config.toml
encoder_arch = "convnext"
model = "image VQ-VAE"
dataset = "aerial photos of the United States (SatlasPretrain)"
train_examples = 203450
image_size = 64
crop_scale_min = 0.7
horizontal_flip = true
rotation_deg = 5
bottleneck = "vq"
downsampling_factor = 8
encoder_isotropic = false
encoder_norm = "rmsnorm"
encoder_activation = "gelu"
encoder_mlp_ratio = 4
encoder_dropout = 0.1
encoder_inner_norm = false
encoder_patch_size = [4, 4]
encoder_conv_stem = false
encoder_depths = [8, 8]
encoder_widths = [48, 96]
encoder_kernel_size = 5
loss = "mse"
latent_channels = 8
decoder_norm = "batchnorm"
decoder_activation = "gelu"
decoder_widths = [48, 48, 96, 192]
decoder_blocks_per_level = 2
decoder_block = "basic"
decoder_attention = false
decoder_upsampling = "nearest_conv"
codebook_size = 1024
init = "orthogonal"
residual_init = "scaled_by_depth"
optimizer = "soap"
beta2 = 0.99
learning_rate = 0.0032
beta1 = 0.95
shampoo_beta = 0.99
eps = 1e-08
precondition_frequency = 20
max_precond_dim = 1536
one_sided = false
adamw_lr_other_params = 0.0011
max_grad_norm = 0.5
max_steps = 6000
batch_size = 256
epochs = 7.5
lr_schedule = "cosine"
final_lr_fraction = 0.1
warmup_steps = 180
weight_decay = 0.2
adamw_weight_decay_other_params = 0
Rows from block 5 of the decoder, named by matrix and row number. Rows with one number belong to one channel. Each number is 500 + 25 x the weight over the matrix's rms, rounded and kept within 0 to 999. All counts start at 0. Numbers have three digits each.
# convs0: first 3x3 conv (decoder.decb.1.1.convs.0.weight, 48x48x3x3), inputs 0-9, a 3x3 kernel for each
# convs1: second 3x3 conv (decoder.decb.1.1.convs.1.weight, 48x48x3x3, transposed), outputs 0-9, a 3x3 kernel for each
convs0.34:515512495515475479521495471502502481503509521494479477564495522495498514524500478551496531544459512507517453473496524505432584494528459509522472479511522476531528531554508515499474499489502510511474476534535478492504533485494506496522484467481481493508534461482514500494
convs1.34:499527506517520510471479454455449493508481541537462473483555480494522515470477455537496491463502484510531473515500477492516525488500502486483555491529515500476500499520501500505465478517514521522502446451534506504491532511506481501499509498427524511481474499489566546533
convs0.35:515511490476505497528469465497489501511514472485503496448493499484500493481516534501493511544505451507498540591501469482547491522519537501505485526517448535493489521506542490492474532532489495470511509455499484491469531487491489502439490462494496481503484493468511511510
convs1.35:512524499503513509472503489479510510555499456485480471510504480511512491491516512477456498502522507527509510497479499507485507567507455501482511469446502493486517493499510495518486502482512530534512474582513497526515500480510516513504500502514470457509523482545513504489
convs0.36:570521528506481482440467498529520497506467511522476512511512487520515499483463496518504535515505477499488533495478532455557494509513527515529497549476509540473544496509522533480506501527504509475510513489496511470500540493506454520478499496498519486529502520501497500513
convs1.36:505532528500535495487459459500536497497524472508473461494472507497515515505482467476491509537494492520483470497498516466489507493516522529493510488490466472479458466497504531523481465545476502499466499498513482540506525478497480523549498513451514465521471482522454482505
convs0.37:496549476522414528488514510493506474509531486529496504533540475513517528480495475458520464487502504493453548505528513519376530483532466459511508539525529532459484529513525502500465532539540467491424500481536526449481504570460498465524509529505463503460492515521486490504
convs1.37:485456529446511466506495502479534465536463518484485542497472514497447486514471479519510506469486475545510528518486492487542486483483496508507501522460505472512476494470497530521484463504455498523501511523488507513499471498474484502488541472485533467477476487530508471503
convs0.38:493483509510510514521495500507484510455469493482449502519504464550513506527480534510524513510459499485497497502513466431512475494471514483517485524492518509481499499511482480498511486475536471540504502538519492505495488516526493483481504504478502542532492501512509492530
convs1.38:512434518463515474528490474522482534533504537456502513535483502518502474504490492531485499525498487502496519501521482539527512505487514538490501518516502521494499482557520466512521537500489498572522455440446480475556507533529462508494466500505457508513539484512487537526
convs0.39:480522475469480542562502466505478483494508484512516476530492494484538483494531517510503525498538489461465482508558510454499506455557518508509514532487533514525489504506536488470522511458503527476454572530512466489536494498510516494528510473474507469512513505467501482514
convs1.39:515503436488483492522518502496502506491491504476550471496483492489476506471520500496532532463503523526501497465504534533503543524492506513492489471526498442483486491534484527550522464490523443517527479426474517488442512477502487481492502505492486503486506503491505527516
convs0.40:502500505496485461482506526502486502543538536485450470490477525473471500513490478472494487481544490505535504536534521521452535469483479503503477525526502499519516503467498494496507496505512499524478536523514464505520500522495504510532489487491517501477501493537494453491
convs1.40:479506520521506530471459524559533510518479487502503494517534492534526490484496531522474459529488510479512515476521516522547491508494451483485497523495498531521528532476482524531537502536495485505468477445487520459520448517522453498481525427527488511498505555536506574471
convs0.41:500482488512528512523501514522523513483486480502480496509476528521507472502487498506480493497592535445532496520437463519509452526497527467526500514556539487508477495514493519502529472514475520500540496501523511492504494495504467533478511479515514452480477504513502480512
convs1.41:505548453496516504491509469473439508478484507484514489509516510512493545475514432521514481500505504472524484483514487530483524494515504503483496475487499506491540524482514484504461484442507526519488526506489462508509466489516486499490529506517496475488525483479502515504
convs0.42:489518519495519480535505495486465503489486488504505522528513523508484515526497465504486554485497519494487478486561499515482530517493457475475475517517518510506519514502512493528494514500490497478514483496465529491538519492509500467460508519491523504496509507500513503486
convs1.42:502517478512496507489485515491543507511538431508484532533509515487510493505489452564490485458486527512491483506513500546492484457529496460485480536525501528465495506476479536458496476544484477452486491504459477506543487491563509491533501520475493510542526512467486473491
convs0.43:469530497491475476535507482503497492493489504449510535496467495507505496498466543490558448516545450482513448423487479479432585526529488499496498529563522481505499514541495508523496439505512513498536487468495418531496532477500533519505459507503472471515473486505518516518
convs1.43:510496490524532522504484497472511520493555507520521482506495514510477486498534488494504505504487500496506498498529498469485505471487532478501465524511509481515495485514482506483485486490492505473520487468468507491483536470506508482508534532476504524497515515498506536531
convs0.44:502512552451520487450542484500502477509473501509492493471492504480462509495493508475533500470495517482516512493520421495585476504490480565496499474487522539486476504495473540459532486510485491490504508504485518506534485507485517506475486494481529515526519488460513529545
convs1.44:487501523496495498463488526509546484519512455494504468499496483525493530481522503494483489477480494470516523503561497492492498529503488504489505459468523510495476540508504500534504496509494470468476504525519501509483540530515535465490545493538469479514508519505506458497
convs0.45:490499508502497485508491453504513490502516500481541527507477511492537481488517545531487540501484512539436446530497499495539539528472503517523516499514487534486515509522478529489494518507504528514486506478502487484576493485493491505468497526527470516515467498495481514502
convs1.45:535486493532466518484527496472418534468463475516453467509430485468477493486516524507521534519495500494513499496527466492475495532490465563481483477497501487486493548450478491525484517479523506525505529546491481519512466505478469462522532517538504492497529507529508498500
convs0.46:493498471498501523547509503474452490444367476476452489492577486533483500514493491480464513493523497490492480495505506495469526522549487497493510515478514496530522520488505491485530513535511500497513487446497471404497464501470512491512490463470532492494493489498507487505
convs1.46:492417499503488497475518530491508492531607554493496450532522487480459479482474497512443510519495516532539501466455438539510477477491521473481501467507493528516484516482563469464545509525477530545513517557528502515496571568500492486504455563477468501502498505523504490494