config.toml
crop_scale_min = 0.7
encoder_dropout = 0.1
optimizer = "soap"
beta2 = 0.99
Rows from block 4 of the encoder of a small image VQ-VAE, named by matrix and row number. Rows with one number belong to one neuron. Each number is 128 + 24 x the weight over its row's rms, rounded and kept within 0 to 255. All counts start at 0. Numbers have three digits each.
After each neuron's rows are labels from the 100 images, of 14848, where the neuron reaches its highest value: "colour at peak" is the nearest of a few named colours to the mean colour under the peak. Only what is clearly more common there than usual is listed. The data: aerial photos of the United States (SatlasPretrain). In brackets: how many of the 100.
# fc1: MLP up (encoder.blocks.4.mlp.fc1.weight, 192x48), inputs 0-47
# fc2: MLP down (encoder.blocks.4.mlp.fc2.weight, 48x192, transposed), outputs 0-47

fc1.121:152131125131148149146132120164135113112111157165093167129164160125167107087162107105149129106139135145156137139154149134132105157144146059131105
fc2.121:160091127106122091132121110125130122120112113119126180095187113164143096135106135131142138169138131120098148159086118117127100103143180107128106
colour at peak: brown (75)

fc1.158:124126162117131105112141129095168097125137125137131123141141115104131104162116180175132141099149132124149076179103114090147120151132085144135159
fc2.158:115145119185138147154118140145159104112110149105156161092097116132101133105129140099078134086130149140155108090132140093087108096136118142114123
colour at peak: black (51)

fc1.70:102147120124128133166137107107092158135130128099150155164150127120151095116132129162130161172098149098193140101127129083090121118109140118140110
fc2.70:121118123154156116179156128104100124158119125155088095125135117145107138117160121082142117158120160105142100133153163081119150147112126182134147
colour at peak: brown (72)

fc1.12:169111166118143094122132066174116153115155109132162124141096139124099162115172114155128126138110118100137139112114111164135113117104133145109171
fc2.12:189113115127115185108104124051171141136119096122136145092138131123122130106098137153116168149114124128131140167122142136150098119138132140120120
colour at peak: grey (97)

fc1.123:101168133162094133103131121125143156109111130110168159154115157124115111109114129138127111154098140103153107114126145113152112097215141107139106
fc2.123:156182120121148105160108112115099165161074101145125140124098175153120151107144140114135116152128140126119174130139133127167167114156139157120118
colour at peak: brown (76)

fc1.149:161079172117129075129143127085112148118116120099173115114102139121123147114100149118123123135126135141121135139115096116103107152156132087161183
fc2.149:191127127133113153109149164151132125131113155169131127164122134113083143133130104107070126098139103161126096095135166137110092135115108108120139
colour at peak: brown (88)

fc1.15:048126116121161131141132136106111147165138137138124142121151136123079165163094120166113109136110103127143135113085120107105109137129093098127098
fc2.15:085153084112138108114149111111113100119115153104102093112134115117088136180099147116102071101104156098128094122115128139124123105095138128120151
colour at peak: brown (72)

fc1.141:139163137118095157145135119118131102090131126144110082132071134167117144165123111102139106099102118109151155112118067108117113098142130097145109
fc2.141:099105139117132107141114121146166145109134113163150155195090172105138126152152101136136129104141156162108156128102153127157085103142102119120131
colour at peak: grey (87)

fc1.131:121131135140102098115150125110134078155165131121128129144139123113064114136126110135137149080057108126179130128143114099117142093142143128128153
fc2.131:128137133100128125101092107097149142159151132159171119121084134125111111148157155098136143141101139139127152110057097116127128122145161103176132
colour at peak: grey (83)

fc1.180:155126164134162136086120139153137103149112138175098146119149139170129168128139094090099130111135106140075136106138176133118123134117097159115113
fc2.180:134119125119137144189159104095151102139106151093081112136134161114144156119157131110103081147146163122191137142142148104130137143132117149137131
colour at peak: pink (64)

fc1.122:134161107148135135147173131105152121103109156136138099154085113137178112113109181102149098145133137130126096168105120137125072131116103116137109
fc2.122:110068151095105101128145143131145108133125097164137134091088155103162118144118130120128095147121138116155145153079115125133122128190096130132148
colour at peak: black (81)

fc1.125:129136124131110129165155097106136168142130117117146171139159142135105141101154144129116061140119117098139134100157165127128141079163149133122177
fc2.125:131119165137058128083115139101148120140150156167087113112114124166122173087109149144145107152102081129130133141102128130138123139147122146136120
colour at peak: grey (93)

fc1.189:144110158145121134101155144130117137170138131110154112117131127167151128149121054120103125110115149074094130155085181121108155130135114137120136
fc2.189:177129171127131131152135161142144101172134123130140145136126125139131124128104126121159161177085146150172141145128150127125136108169140190162134
colour at peak: pink (68)

fc1.129:150142115137094110111114127113152130143125135156182194141153134153130113084124113136101088128113137129124123099146179108130125093174114107102113
fc2.129:149187108156110100118148146106127122119104124123125095140110160111121159115101107140134078121100182141133135140138066126163130134129092142113148
colour at peak: grey (90)

fc1.18:128130156133132139133117116159133119137077152134160151125141151133104136150120112140115086132106108121136136146091197175121079126175096113152135
fc2.18:158144110147120128117138138137129129148104196104157089165153140108085161112141127075116103102121129133095147127173138119165150135132124157134141
colour at peak: brown (65)

fc1.162:128102100140095155166145099113123159143163119139118125148171115152144114089122132105114111097121101133123114115163198126147136123156153121102170
fc2.162:100106114111082137069138115088142121103135148153081084106093104124133165132119105119108082131100101101137109126137127120110120153117091130136125
colour at peak: grey (89)

fc1.68:141091121130172152117148096145144102128121150165139137150166127131181146117131100137129122092114106137127130141127207102116139107135169100120122
fc2.68:127125130142096108107119107077139119154144152105100109138169130116155115144103137102123127213129120138110123130158147128133124165108088169151127
colour at peak: grey (92)

fc1.72:117125131112121112103142150122105149184121125103115148143097152157098156136102118135126157174093122117112096110186109155096155142145096141103099
fc2.72:110176104111139131068119123101163123154110156141133101110137102143117142142073134166106093159091116114149121095124150144118143122138117115165108
colour at peak: grey (84)

fc1.152:136114085099113110147160156105109175179089126103122129108085117157138131122142107103120116139128126123131151090113086143119155133090139118141080
fc2.152:139114156092105148080112120152141082117128091099105141118157130147119143110122117120126079129126155086131116118147137085156111097112096083136157
colour at peak: grey (96)

fc1.104:120137131109109093112117115152149120109096141157154134106094168124152125120100188147159149133124116138118098183121144108121092159121114112158173
fc2.104:155151147128114123069136132133116120113119113149133122089124100099134104132110109085089096142110163154119122109100156129145071109122091170105139
colour at peak: black (74)

fc1.84:139115149130117156101148133115110092144143112114141096111119153168096147187094095088126129127138115149112128107173136137100184120130117151092138
fc2.84:111119146100104105127159116148156088191124121132132124109125157125102119154128098132101062108114154109186123127143131156115123139136154143158143
colour at peak: white (55); pink (45)

fc1.75:129133138120127120099147115132115138150089125133132128115145129080142081073168135159114115176109143147117094101183128139134156083132150106138143
fc2.75:113146121143107132123159144106132104196159142097093104135164110156129159111141158146122130180125109107119142130182109143132138153128158146101141
colour at peak: grey (91)

fc1.64:142123173132128110109155161140172139124072140076148127178143098110134135114116154162132129116147143128115116151079110109151125124110131138145082
fc2.64:162129126159126138169105112124133114118113145164140131113116152134144142109100154100106155135114118152188147101137094093098142113177148132148074
colour at peak: brown (93)

fc1.77:114128121125136109142125112175112117149105114129119128127152126084117116167205141156149096157139148105136096159114101146117086139155095114131156
fc2.77:164120090174105167089133087099145088121150146115137130094133114132107165078123126108101089158131126116109131119115147127122104106145120133120087
colour at peak: brown (94)

fc1.113:135092153100147103111111129123102094155152113111116122134124110148133110137146127126084114141138101108172068160122110160118189151143151160135140
fc2.113:117154150139096149131112140132148109151164096114101107159131119127129124133141089129178107139116098062106098119138173132174148117115129134144165
colour at peak: grey (83)

fc1.126:145121109161127142115164124169150080118150126145130129108109123194134152123111081092134147123129134126115104111108193099114145114122118157105120
fc2.126:154128135110117121146175095134120113112110182161130133103132138118122116120139093105075149143127131166175125121102097135130111149164070146146128
colour at peak: white (87)

fc1.119:169140094084096116081135131109148161173120113193149144140149126127088154141118134153123150169122137163147126120112122118148141147117119141111147
fc2.119:170150119091139102112122114110140103126111096133128137080106124106138113135130111133125076078108147101110122160099130110129097084112166090102138
colour at peak: grey (92)

fc1.50:129124125116129156107134113148144132141101130126122118107114146165081168173095069083132134150130135124129115091165157145109184118108127152114114
fc2.50:088118115102086091124137127132155091139065119125116137155112117100122089142111118110104128096124151141163175104106110090158117115115121145125156
colour at peak: white (59); pink (41)

fc1.26:130149138130129083193139123096089141127142134125134132146124136086148107155120139129147141134110103137184069149127113178105113113122115128137161
fc2.26:089102129145120109093175200133112118133107101145122108072124164157133088156140100112116134130173116135118106158126141125150128139136118141126129
colour at peak: black (46)

fc1.114:096141132115075143142155092125115113154102102113123127151109119101099112136166111143138160123170104141154121163054123113116140128163132109145126
fc2.114:133133068170141138151096091129144119142129139144149181111105120148103137126128131156144166119106146111114121161103181106134142092088155132123117
colour at peak: brown (88)

fc1.93:151122145115140090042149120122108085136120152117123094096093104130119097132163146119121148140102122117101124113158095135137122139123100167139114
fc2.93:137142117135122100110145083094123158164081131089092150130193130134121143105112169123123107150111106106108125129161127148142155096120115117106158
colour at peak: grey (83)

fc1.48:106114144155132134145147135109129123169142127139123111109098114219119162145110093125137133144141118093122093087155154148124164110113121126098145
fc2.48:111151108131118138143154109113144103124125160145158128118133107145099135123107134178071142150118126157180153117115155150142127183173099124150103
colour at peak: white (76)

fc1.74:091126141172127109142117134167140145129173121145092082161167143130151146113121120139109115132096131109123091127157110132146095098119066104134120
fc2.74:121097136111114132120146119116118122101170123083152179100155128139119099092119118125099160108158122127110131118100119141079058127134115147148101
colour at peak: brown (62)

fc1.78:101128146119121067131129154106086126126115130142142116123134128098135096151144175164172126130133122129159077169119110119140088166136115117143093
fc2.78:094140112174123146138149143117111106111114175151105112093114115169123117114119134101082057151116175148145137108112132121147109113124115118123101
colour at peak: black (81)

fc1.8:147151129084113127097145061122157133133154112121143142148109119120116168138129171152103170110129121143104113155106156141121135148135103128104189
fc2.8:185149149123123146110108108119145124123137110124174133095108136145130142137108140114106135063130180100130107170121115123135130115148095149078159
colour at peak: grey (86)

fc1.42:171166128105153111064114147151139075101113125151145123124120131152138118129115099145155112154148145124154143121172111138161124168117112092142104
fc2.42:142103165138108118092121134128147044105142144137152107126094132108149137122140106123142116115113074124140102126129142121079104163091123101109125
colour at peak: grey (84)

fc1.132:130122124118143095084140106165118110110099162114116133143061109129142098106144134125148133137090144116158116114186102149126096126118136106166099
fc2.132:150121154110153136148115148153140084092096084133165147139093141141100098139143080130165103093135160125129091142113142094144115120127132154100109
colour at peak: brown (74)

fc1.164:125122157141116145117130148141124091145132106150117105108131169169098146152126090112099129117154100170083086144162144155135178119131102161120134
fc2.164:106156074128142108171126086147137140161087112122104107117135132126104130141145078133111073114115156116158094134129164109120137123138124172146119
colour at peak: pink (65)

fc1.107:128132168156145123108162110181088141128154104108156105121122111098121164157148114118135098148112184132141122121126139111110114096125183164135120
fc2.107:115125124086134156120099119090148111155125098079146152103157120149137101148126156148133162172114140135141104082128064108119126107122149126106113
colour at peak: grey (90)

fc1.159:123115133126126088180118096081078132140140112137137117113120118131173066109105136138133084142088140120140091136131117116094098139141101125135115
fc2.159:117153164122116095127169130127120127140116174122082124117128099135142118109146126118079078115154112171116121133074129107131082146099098138121140
colour at peak: black (41)

fc1.156:127137138133156129146110162134155183149123157136127115121192133161177156131128118134101109139131178092084129103120113113140115101100116105146122
fc2.156:148055140132140112127187128126150135113165152165112166115127139123165111123171127108127148134123140163147150128140121161125126129148164121175130
colour at peak: grey (90)

fc1.33:182136116095173127103138143116144163145123141113147136134109098122093119147115086054116141144103133142094086104142130151138142136137109108119109
fc2.33:102165142099129108129147131113133098139117167108127126099140146082131105150134111092099113126126126136157130090160121101117162108056142109140169
colour at peak: pink (48)

fc1.145:097132085141140165106125097184126118141137122124075149119135129144140147110132075151089096159159120123119107105089159122155141135108143137112108
fc2.145:088116127091088107136165119105125121107112112136096119139132145130157091129117135112124108159129145121140125124086113130164163087098111202114112
colour at peak: pink (39)

fc1.96:117135129128121120149147115175133165098069148112142170142132130130160105114162119145115145084110170132142141101108183120119101111116128110170127
fc2.96:155152140126148130161132166191130151127071123121147129183176124140130141166104127110129125115132162144140159135106143131161124117131157153115155
colour at peak: brown (80)

fc1.58:123096121150141110171141153129109166133178118137149152121130122142174097122114103112099141111125115109129155124071090091111084153115123103150134
fc2.58:112150109126105087118141124198102111156146154126114107150158095121118146125122121130097123091121117117131133129083107096111102127085142116120188
colour at peak: brown (79)

fc1.95:115112122139165117087153153136114093123172138138151119090142133133080133169116124117064139144110093140105112108139139107140111110170092151120128
fc2.95:142122103118134096155141113148147142117108114104158159095129104103114122136146102081116131082111137126122111115063119079109138121102133139120186
colour at peak: pink (28)

fc1.177:126133099116122113108150115154100178082128113114129145116101119109089133121137145122134107120114162086143149108165087148143114105104165089179131
fc2.177:134121158110156151145091146131118151117124111175118119141143154153110121164142171144175151160124158128117124101134179140153149144135137108067135
colour at peak: brown (76)

fc1.66:148142157135129102109118117124163136133167195093098133097175145093101125114144121112130123162113124101148133096163119144134116083100104106118126
fc2.66:118125116097108120112149103101137165126116148132121150087148096132145145117147136116137093085081108106105121161090148104149108109074141094153108
colour at peak: grey (84)

fc1.21:152150117102137085143112105124106151115125136184131129089116124130124103142158169119139095148115127111111132121161071141120115103128125121193164
fc2.21:174116152128127148090178164126140101124150147123108093120134115104114124123163127081091129157124127154135106151157173171150133142140101127109101
colour at peak: brown (85)

fc1.57:163187138122113119101140091146126113094130124145159119115140085157100136167117108102141118114136170141117130108171175136139145126133110154135171
fc2.57:136119133110146097131129098130137094161119105103144113149121147100087112157144115114086153069133131137166120140145113075127087103103149100102123
colour at peak: pink (32)

fc1.81:127146109159113133087158114123134075102129134109131118149131147109092128136162170140091132123145136130162094202131142132154094106106139127151122
fc2.81:121112141124128152163158141119169106089142137145144158113108156182103141154141162116157141153144136113185136124166108133141129151177130106109123
colour at peak: brown (86)

fc1.51:146136149094078095107134082121157117139161131135106123136119140121071160142140126130125116117099144102130127133157130141102092113142127130095199
fc2.51:171102138108111154118121110114168150153146152149155118105133134165112144113112136137133114073127129098096111148106134124109071120144118092121185
colour at peak: grey (90)

fc1.1:142120141150127126198117125131122131144113100152166173157128166145184115127141103147098104109123149123105111132105148099137117084138144115168131
fc2.1:191169121117149113127138174144140129123134165131113151127148119124139132114162128108129140137123154161127154163079126125173147137108173122178141
colour at peak: brown (70)

fc1.97:179105121109060117090124098082133101153112136136151120123112094146118129115092150150147110103109116147124114103122115135114153102143095103088136
fc2.97:118192106130120137136125116107164146193123131139152103161091132139101125102121136117103133093089124135129139133131123109123155112169176095102135
colour at peak: grey (93)

fc1.54:115137111162141149150134136126147090116139155150089146131143141128140119180182095129149099086114166107143126142166146119143098117128155106082147
fc2.54:060077120146117156130110108121147119116133142121110138155114101156141176137108165158142131159175104133109112104124124107129092132099132108156148
colour at peak: grey (84)

fc1.20:133113149144121114147160088105126153137159157099133127126161112141133106109189116145114136085102076135138144109142173110117139098127144112103171
fc2.20:124123117106110107053144098072152114142144158142105097141101109089158139146126127092130136136101114133104116142107159126132096151085135124140123
colour at peak: grey (91)

fc1.83:127103131118156076126137150127120140128126116070143137155116147126122153157121169133059127129150111090195125146145125116115142141119155135155123
fc2.83:118181150188110112144158134098161095145115160151128140129149153130080140130114100096132120124115113103145108121173137102146089118154158127114130
colour at peak: black (36); green (26)

fc1.146:125166129134119102130134143168105092096136127112133140095058119130116125170139130109111147154144145123131120129153076140136106152107079148165103
fc2.146:118132115130106121071126123094138109162109120115072119104143106139110131125098145134117115190125095138120123144182148155117105155157124137133086
colour at peak: brown (68)

fc1.191:118134141113180111129139135113142140161121136144119069131140100117105196165104147085131135129116147140097117140122125112139114078138085126112152
fc2.191:106076111143140147153124088154145139113094131119114155132184108129138135121132152118145116099090125116105125104111167108144086126068107106125150
colour at peak: grey (92)

fc1.11:148101158105129142113153152138126089150148114120145116107115125175138141136103065098122102107139123142077135097126139115087185125129115131097135
fc2.11:142130118115104137189164118114147116149117122130136132122100176130126138122129088110148097138107180120187148119145169131132135116158136171161118
colour at peak: white (53); pink (46)

fc1.178:169107140114145118103123136141139104148155151173109094146117120121119131140143118141169153140165110134135138091119108072127136191140075116145117
fc2.178:145168118153154139150134163133131123144106112078094087116140138104185149137120137130118095119097118103164101127113191141148136112111132134123104
colour at peak: grey (86)

fc1.90:109109099115140171096138112129165116106134145157076156118100123137121142129143087092095115126118141141111090102131165091156132132138128184144116
fc2.90:081108122089107090160159104105127120117090112140082145137132149135141110130159124114115102131172136126134108103076109083138129107104101131120160
colour at peak: pink (57)

fc1.91:122111149149096132113160134158114112148149096132138144098140153190143111141122066128122088119134139105103144111104166111110187131130124142110137
fc2.91:144128156114109125143151140125127102143112116140125149120091141139129120109114088111126122137125189149202108153107128154104112118167150185153113
colour at peak: pink (53); white (34)

fc1.98:146096128108109150138097114148159144134096141156105135139111174172133174127117123105111124156154154117092103123139174131144132109103126163144076
fc2.98:119093142112106118123145066112151139153111110155072129167141142148134115119144160129091095139149138112159145143114093124114097089142134166150119
colour at peak: pink (28)

fc1.25:110155145124112126122136131098133146150128160125125154134191130174107109163097116136153135173138070147159147112168109119118160121103133139162132
fc2.25:121133106131109129129117138180107134141067133162133063150134087120119128148109118136139095104105141118164094127139163121162109101115153097133114
colour at peak: grey (88)

fc1.0:173119128111148132147133104135129132161116133141154169087172117156147110113153103121127139135153156121137171129140190117118133140062126129129159
fc2.0:131118144123153144155150121120125110091129107140184168126078171135126089131159138109102145134133167136157126102136123174113155130157172144136110
colour at peak: grey (82)

fc1.117:161130105093141134111148161129112122151169107134153113116152087157114118132108096105100106124163114148073112096080133115113181129129121126151125
fc2.117:150120132110136107143182139099126116134105114120122155108112139098114117139152070119128100086125173148155111102112170116092140094087132160130119
colour at peak: pink (62); white (26)

fc1.24:165119137130090094159135103115060137114134142142156128105102114127112118153137159117154101138120106139127156121142084135080129102139141110182148
fc2.24:168128099107135177136159156142145146117138144148107076124112151104116139137183115078110130142129130149143129136135161133178150109126134100123089
colour at peak: brown (84)

fc1.47:091120118139107083179105107110126144122168140141098140107116139131167094114128172139148119135112121121125088124156109120135121133152057149134159
fc2.47:134153155102152116085159137140133149151118137110095182099137104106144101108122139104103115102155137136122128110105154124094094141140076164126087
colour at peak: brown (85)

fc1.153:175148101141127112120158114123115149126120108139222157115137107165112130147141131140116110140148129116161165104119151109143114140093106139126165
fc2.153:106129153119116129148123092112143081093121115137134183139125103115113086098122134121154152131085181143129133124119127104108122115101139081102078
colour at peak: grey (92)

fc1.138:128123090157113145158120096128156146094142131143125153125108131145117104139110084115118122128088122063137117166102123139157128141147169085128174
fc2.138:082119127128128108126101118155118170098144142172161154123111132143143121127123136148149188151128116147106148157090130129185140091116121116132174
colour at peak: grey (82)

fc1.183:137171123123094162134149138125128110127170142120129095146159143129143107136136098124138133137136091174146126132091067119108191122120153130163106
fc2.183:127151169115123090093112161172122126119106104097131088135120109112153140159115065133153094075108139121114136135092160113131132123146115142123114
colour at peak: grey (93)

fc1.60:128140107130145156124175120151134113087106107118162059127125115143131126135123178104137105128140103130143135137087126133132073129092101112167107
fc2.60:118171093141120082089111136117146115149119179157129111130089119132116166173128133179123086151104126102149147137111150115104118131099134116123148
colour at peak: brown (83)

fc1.55:169132142108096093084140101165148095154066134145149118121111106120146131117134121142119160129150123151100103142131140152171154087139118091118130
fc2.55:105158091143101136145123114186124148161104114141140094176140131137125125146104135128122140100132145142138131126194089105126129116091157121109174
colour at peak: grey (86)

fc1.44:113162118137133137179138095147146162091159182144180148151137121112144131113140144115125139120142139095145119115118103086115108072124132133157153
fc2.44:136124104128110130150136164134129116154133162142109172124146160171117124100149138141129142149151123147141148157147194149182162132150135178129121
colour at peak: brown (76)

fc1.65:131154137117150093107141131161140108126130153134128165071143099119179147115149102136126168065133151153110133107105162094124155141127141120154129
fc2.65:089131104132168133161134125108140127092119140105142118139080141138094139106119149137105127088134097162123140107170127165113122114176110151089090
colour at peak: grey (84)

fc1.150:059148102092142092113135117099094135157100139088138131125150129112124118132122111190090153158129115123156144124140141142095111126096118146144113
fc2.150:137119118148160143142152115095128083153131172143113084122097115155116135179103116120102100158087162121170120142150126109118119145118112137088103
colour at peak: brown (84)

fc1.185:131109127114112121106151169102117084123139128156105117099102153138136119117088113131155172151131104170104077127153101112109188115142134141106116
fc2.185:092135112148097103118149077155131168137094158130134117113130103123107124109097119142084101085107119132153118083121119116120108154190137118118124
colour at peak: pink (52); white (26)

fc1.171:116116162153115126106127136119146092119128150133089200100133151140132118108157125145099124111127128113116108132133150127138086118177070115115081
fc2.171:148191167132136120120132137107139145138102112107159132116078130133113155119124128121133071078144138148127137145099087107143119127157138149169095
colour at peak: brown (76)

fc1.144:132146154158139147108124183104121134157110155101131139126119136126142127126099099111072122100111104108078100153100133107135159121099095147162093
fc2.144:122145132099143098170148109134115106167131143140130109147141151108107136118145134095152109167101158159162153156127144137113152094143170166175100
colour at peak: grey (95)

fc1.79:093154125152159123120174152111133145121123127123120151143147148088152148118143186142138156119143105099141090118116100076164117174130159133128124
fc2.79:116123165171126174114105144123157146129135127162117121153120130167137133140104146119150131148125139152177157087165169097118118134181148152156122
colour at peak: black (46)

fc1.92:123137103135121128138121046135131128142128109124144129153120086123126072146157179154133148125112121119118125144085167123148087106125093147148125
fc2.92:171125123152137142136158121137112113105167152140132159120096108154140123115125131107134136141110208179164138169120126121153101153148126158137105
colour at peak: brown (71); black (29)

fc1.175:119117151146158095117144145169115183087118144163115132105146136127116154079104091139143127135143149068126133142139134128166117133138181115128130
fc2.175:103111160122118157157094111110134151105088108116127133131160127157102139129096159148129205161110081138135126137109088114125126111148116113103141
colour at peak: grey (85)

fc1.118:119165153092159106109151127147135135113123142126140121104129150109185130117140173122140163131171112103114106136092067097107111149153143109132156
fc2.118:141074141149114136095120140140106133113138131175115128108135118137157110112120124106069093125132082104172139101106191140129119103127103131137139
colour at peak: brown (76)

fc1.120:116129117118124113147160152126125155124163100161119126143187148157134132117085096127128166132100072142130158139141093111134156133079149106145151
fc2.120:117190168111125135116106151139130156135103129125118040146109091123109152129083122130125086117112166126129143122140118133165124125143121127126108
colour at peak: grey (97)

fc1.31:112157127141154163117149144167121076169117101111119113138138159155126179158147108131082107159174095147101137112094144135132138122136126139113129
fc2.31:129100116084111098152152120118143092124085105103100154101134138128149123150130111104173067101137178134119134131117156130126133121126151179119117
colour at peak: pink (51)

fc1.169:097128144135134140087156137165137065118115128165087141099110131115145124112155114122100139130162114150081102111093150114146171147117109158112127
fc2.169:095128101110111104190163099126125093124074114108097124120123129148135124127156112101138118119138179130143097152092103124133153144148130172108138
colour at peak: pink (29)

fc1.182:133134146116152158074144139159123082173124124115105107131121126173107162160120083125107127123158115139084138090150137138121172112112104140122113
fc2.182:108139117102096125173182126108159091161104133111104112157135142126118141147123101113112071126120185118171117133121149121152130092127141142123107
colour at peak: pink (64); white (33)

fc1.53:110130150148121118153117132120137126164162158121088053123187109147152101083129155106123130151110137105093127121122119107145151110141106120153143
fc2.53:093097146113091097109135089135114102121147108103128105151130106135105119115111132112066144096099127103119111126117093123083074097100120130146129
colour at peak: grey (85)

fc1.101:139140148135126164124156119120141151122096159155141091132169092136160119125120055132134132133139132112114097183095138122134139124119139161180131
fc2.101:138096160155135124176137164158109141126124105129150118141140113139144144129122110157149214133133080145150149143109114092150112121133104145108147
colour at peak: grey (87)

fc1.62:122110175127121134108120159119136107146146120141096102123138191194106135141106101119120141129127106166112115135169122144122182113127102157109115
fc2.62:086121123129108126121126100141127141161121129117103061116152101144100156114117094152116061117081158100153136128119149130134109151133118154150111
colour at peak: pink (61)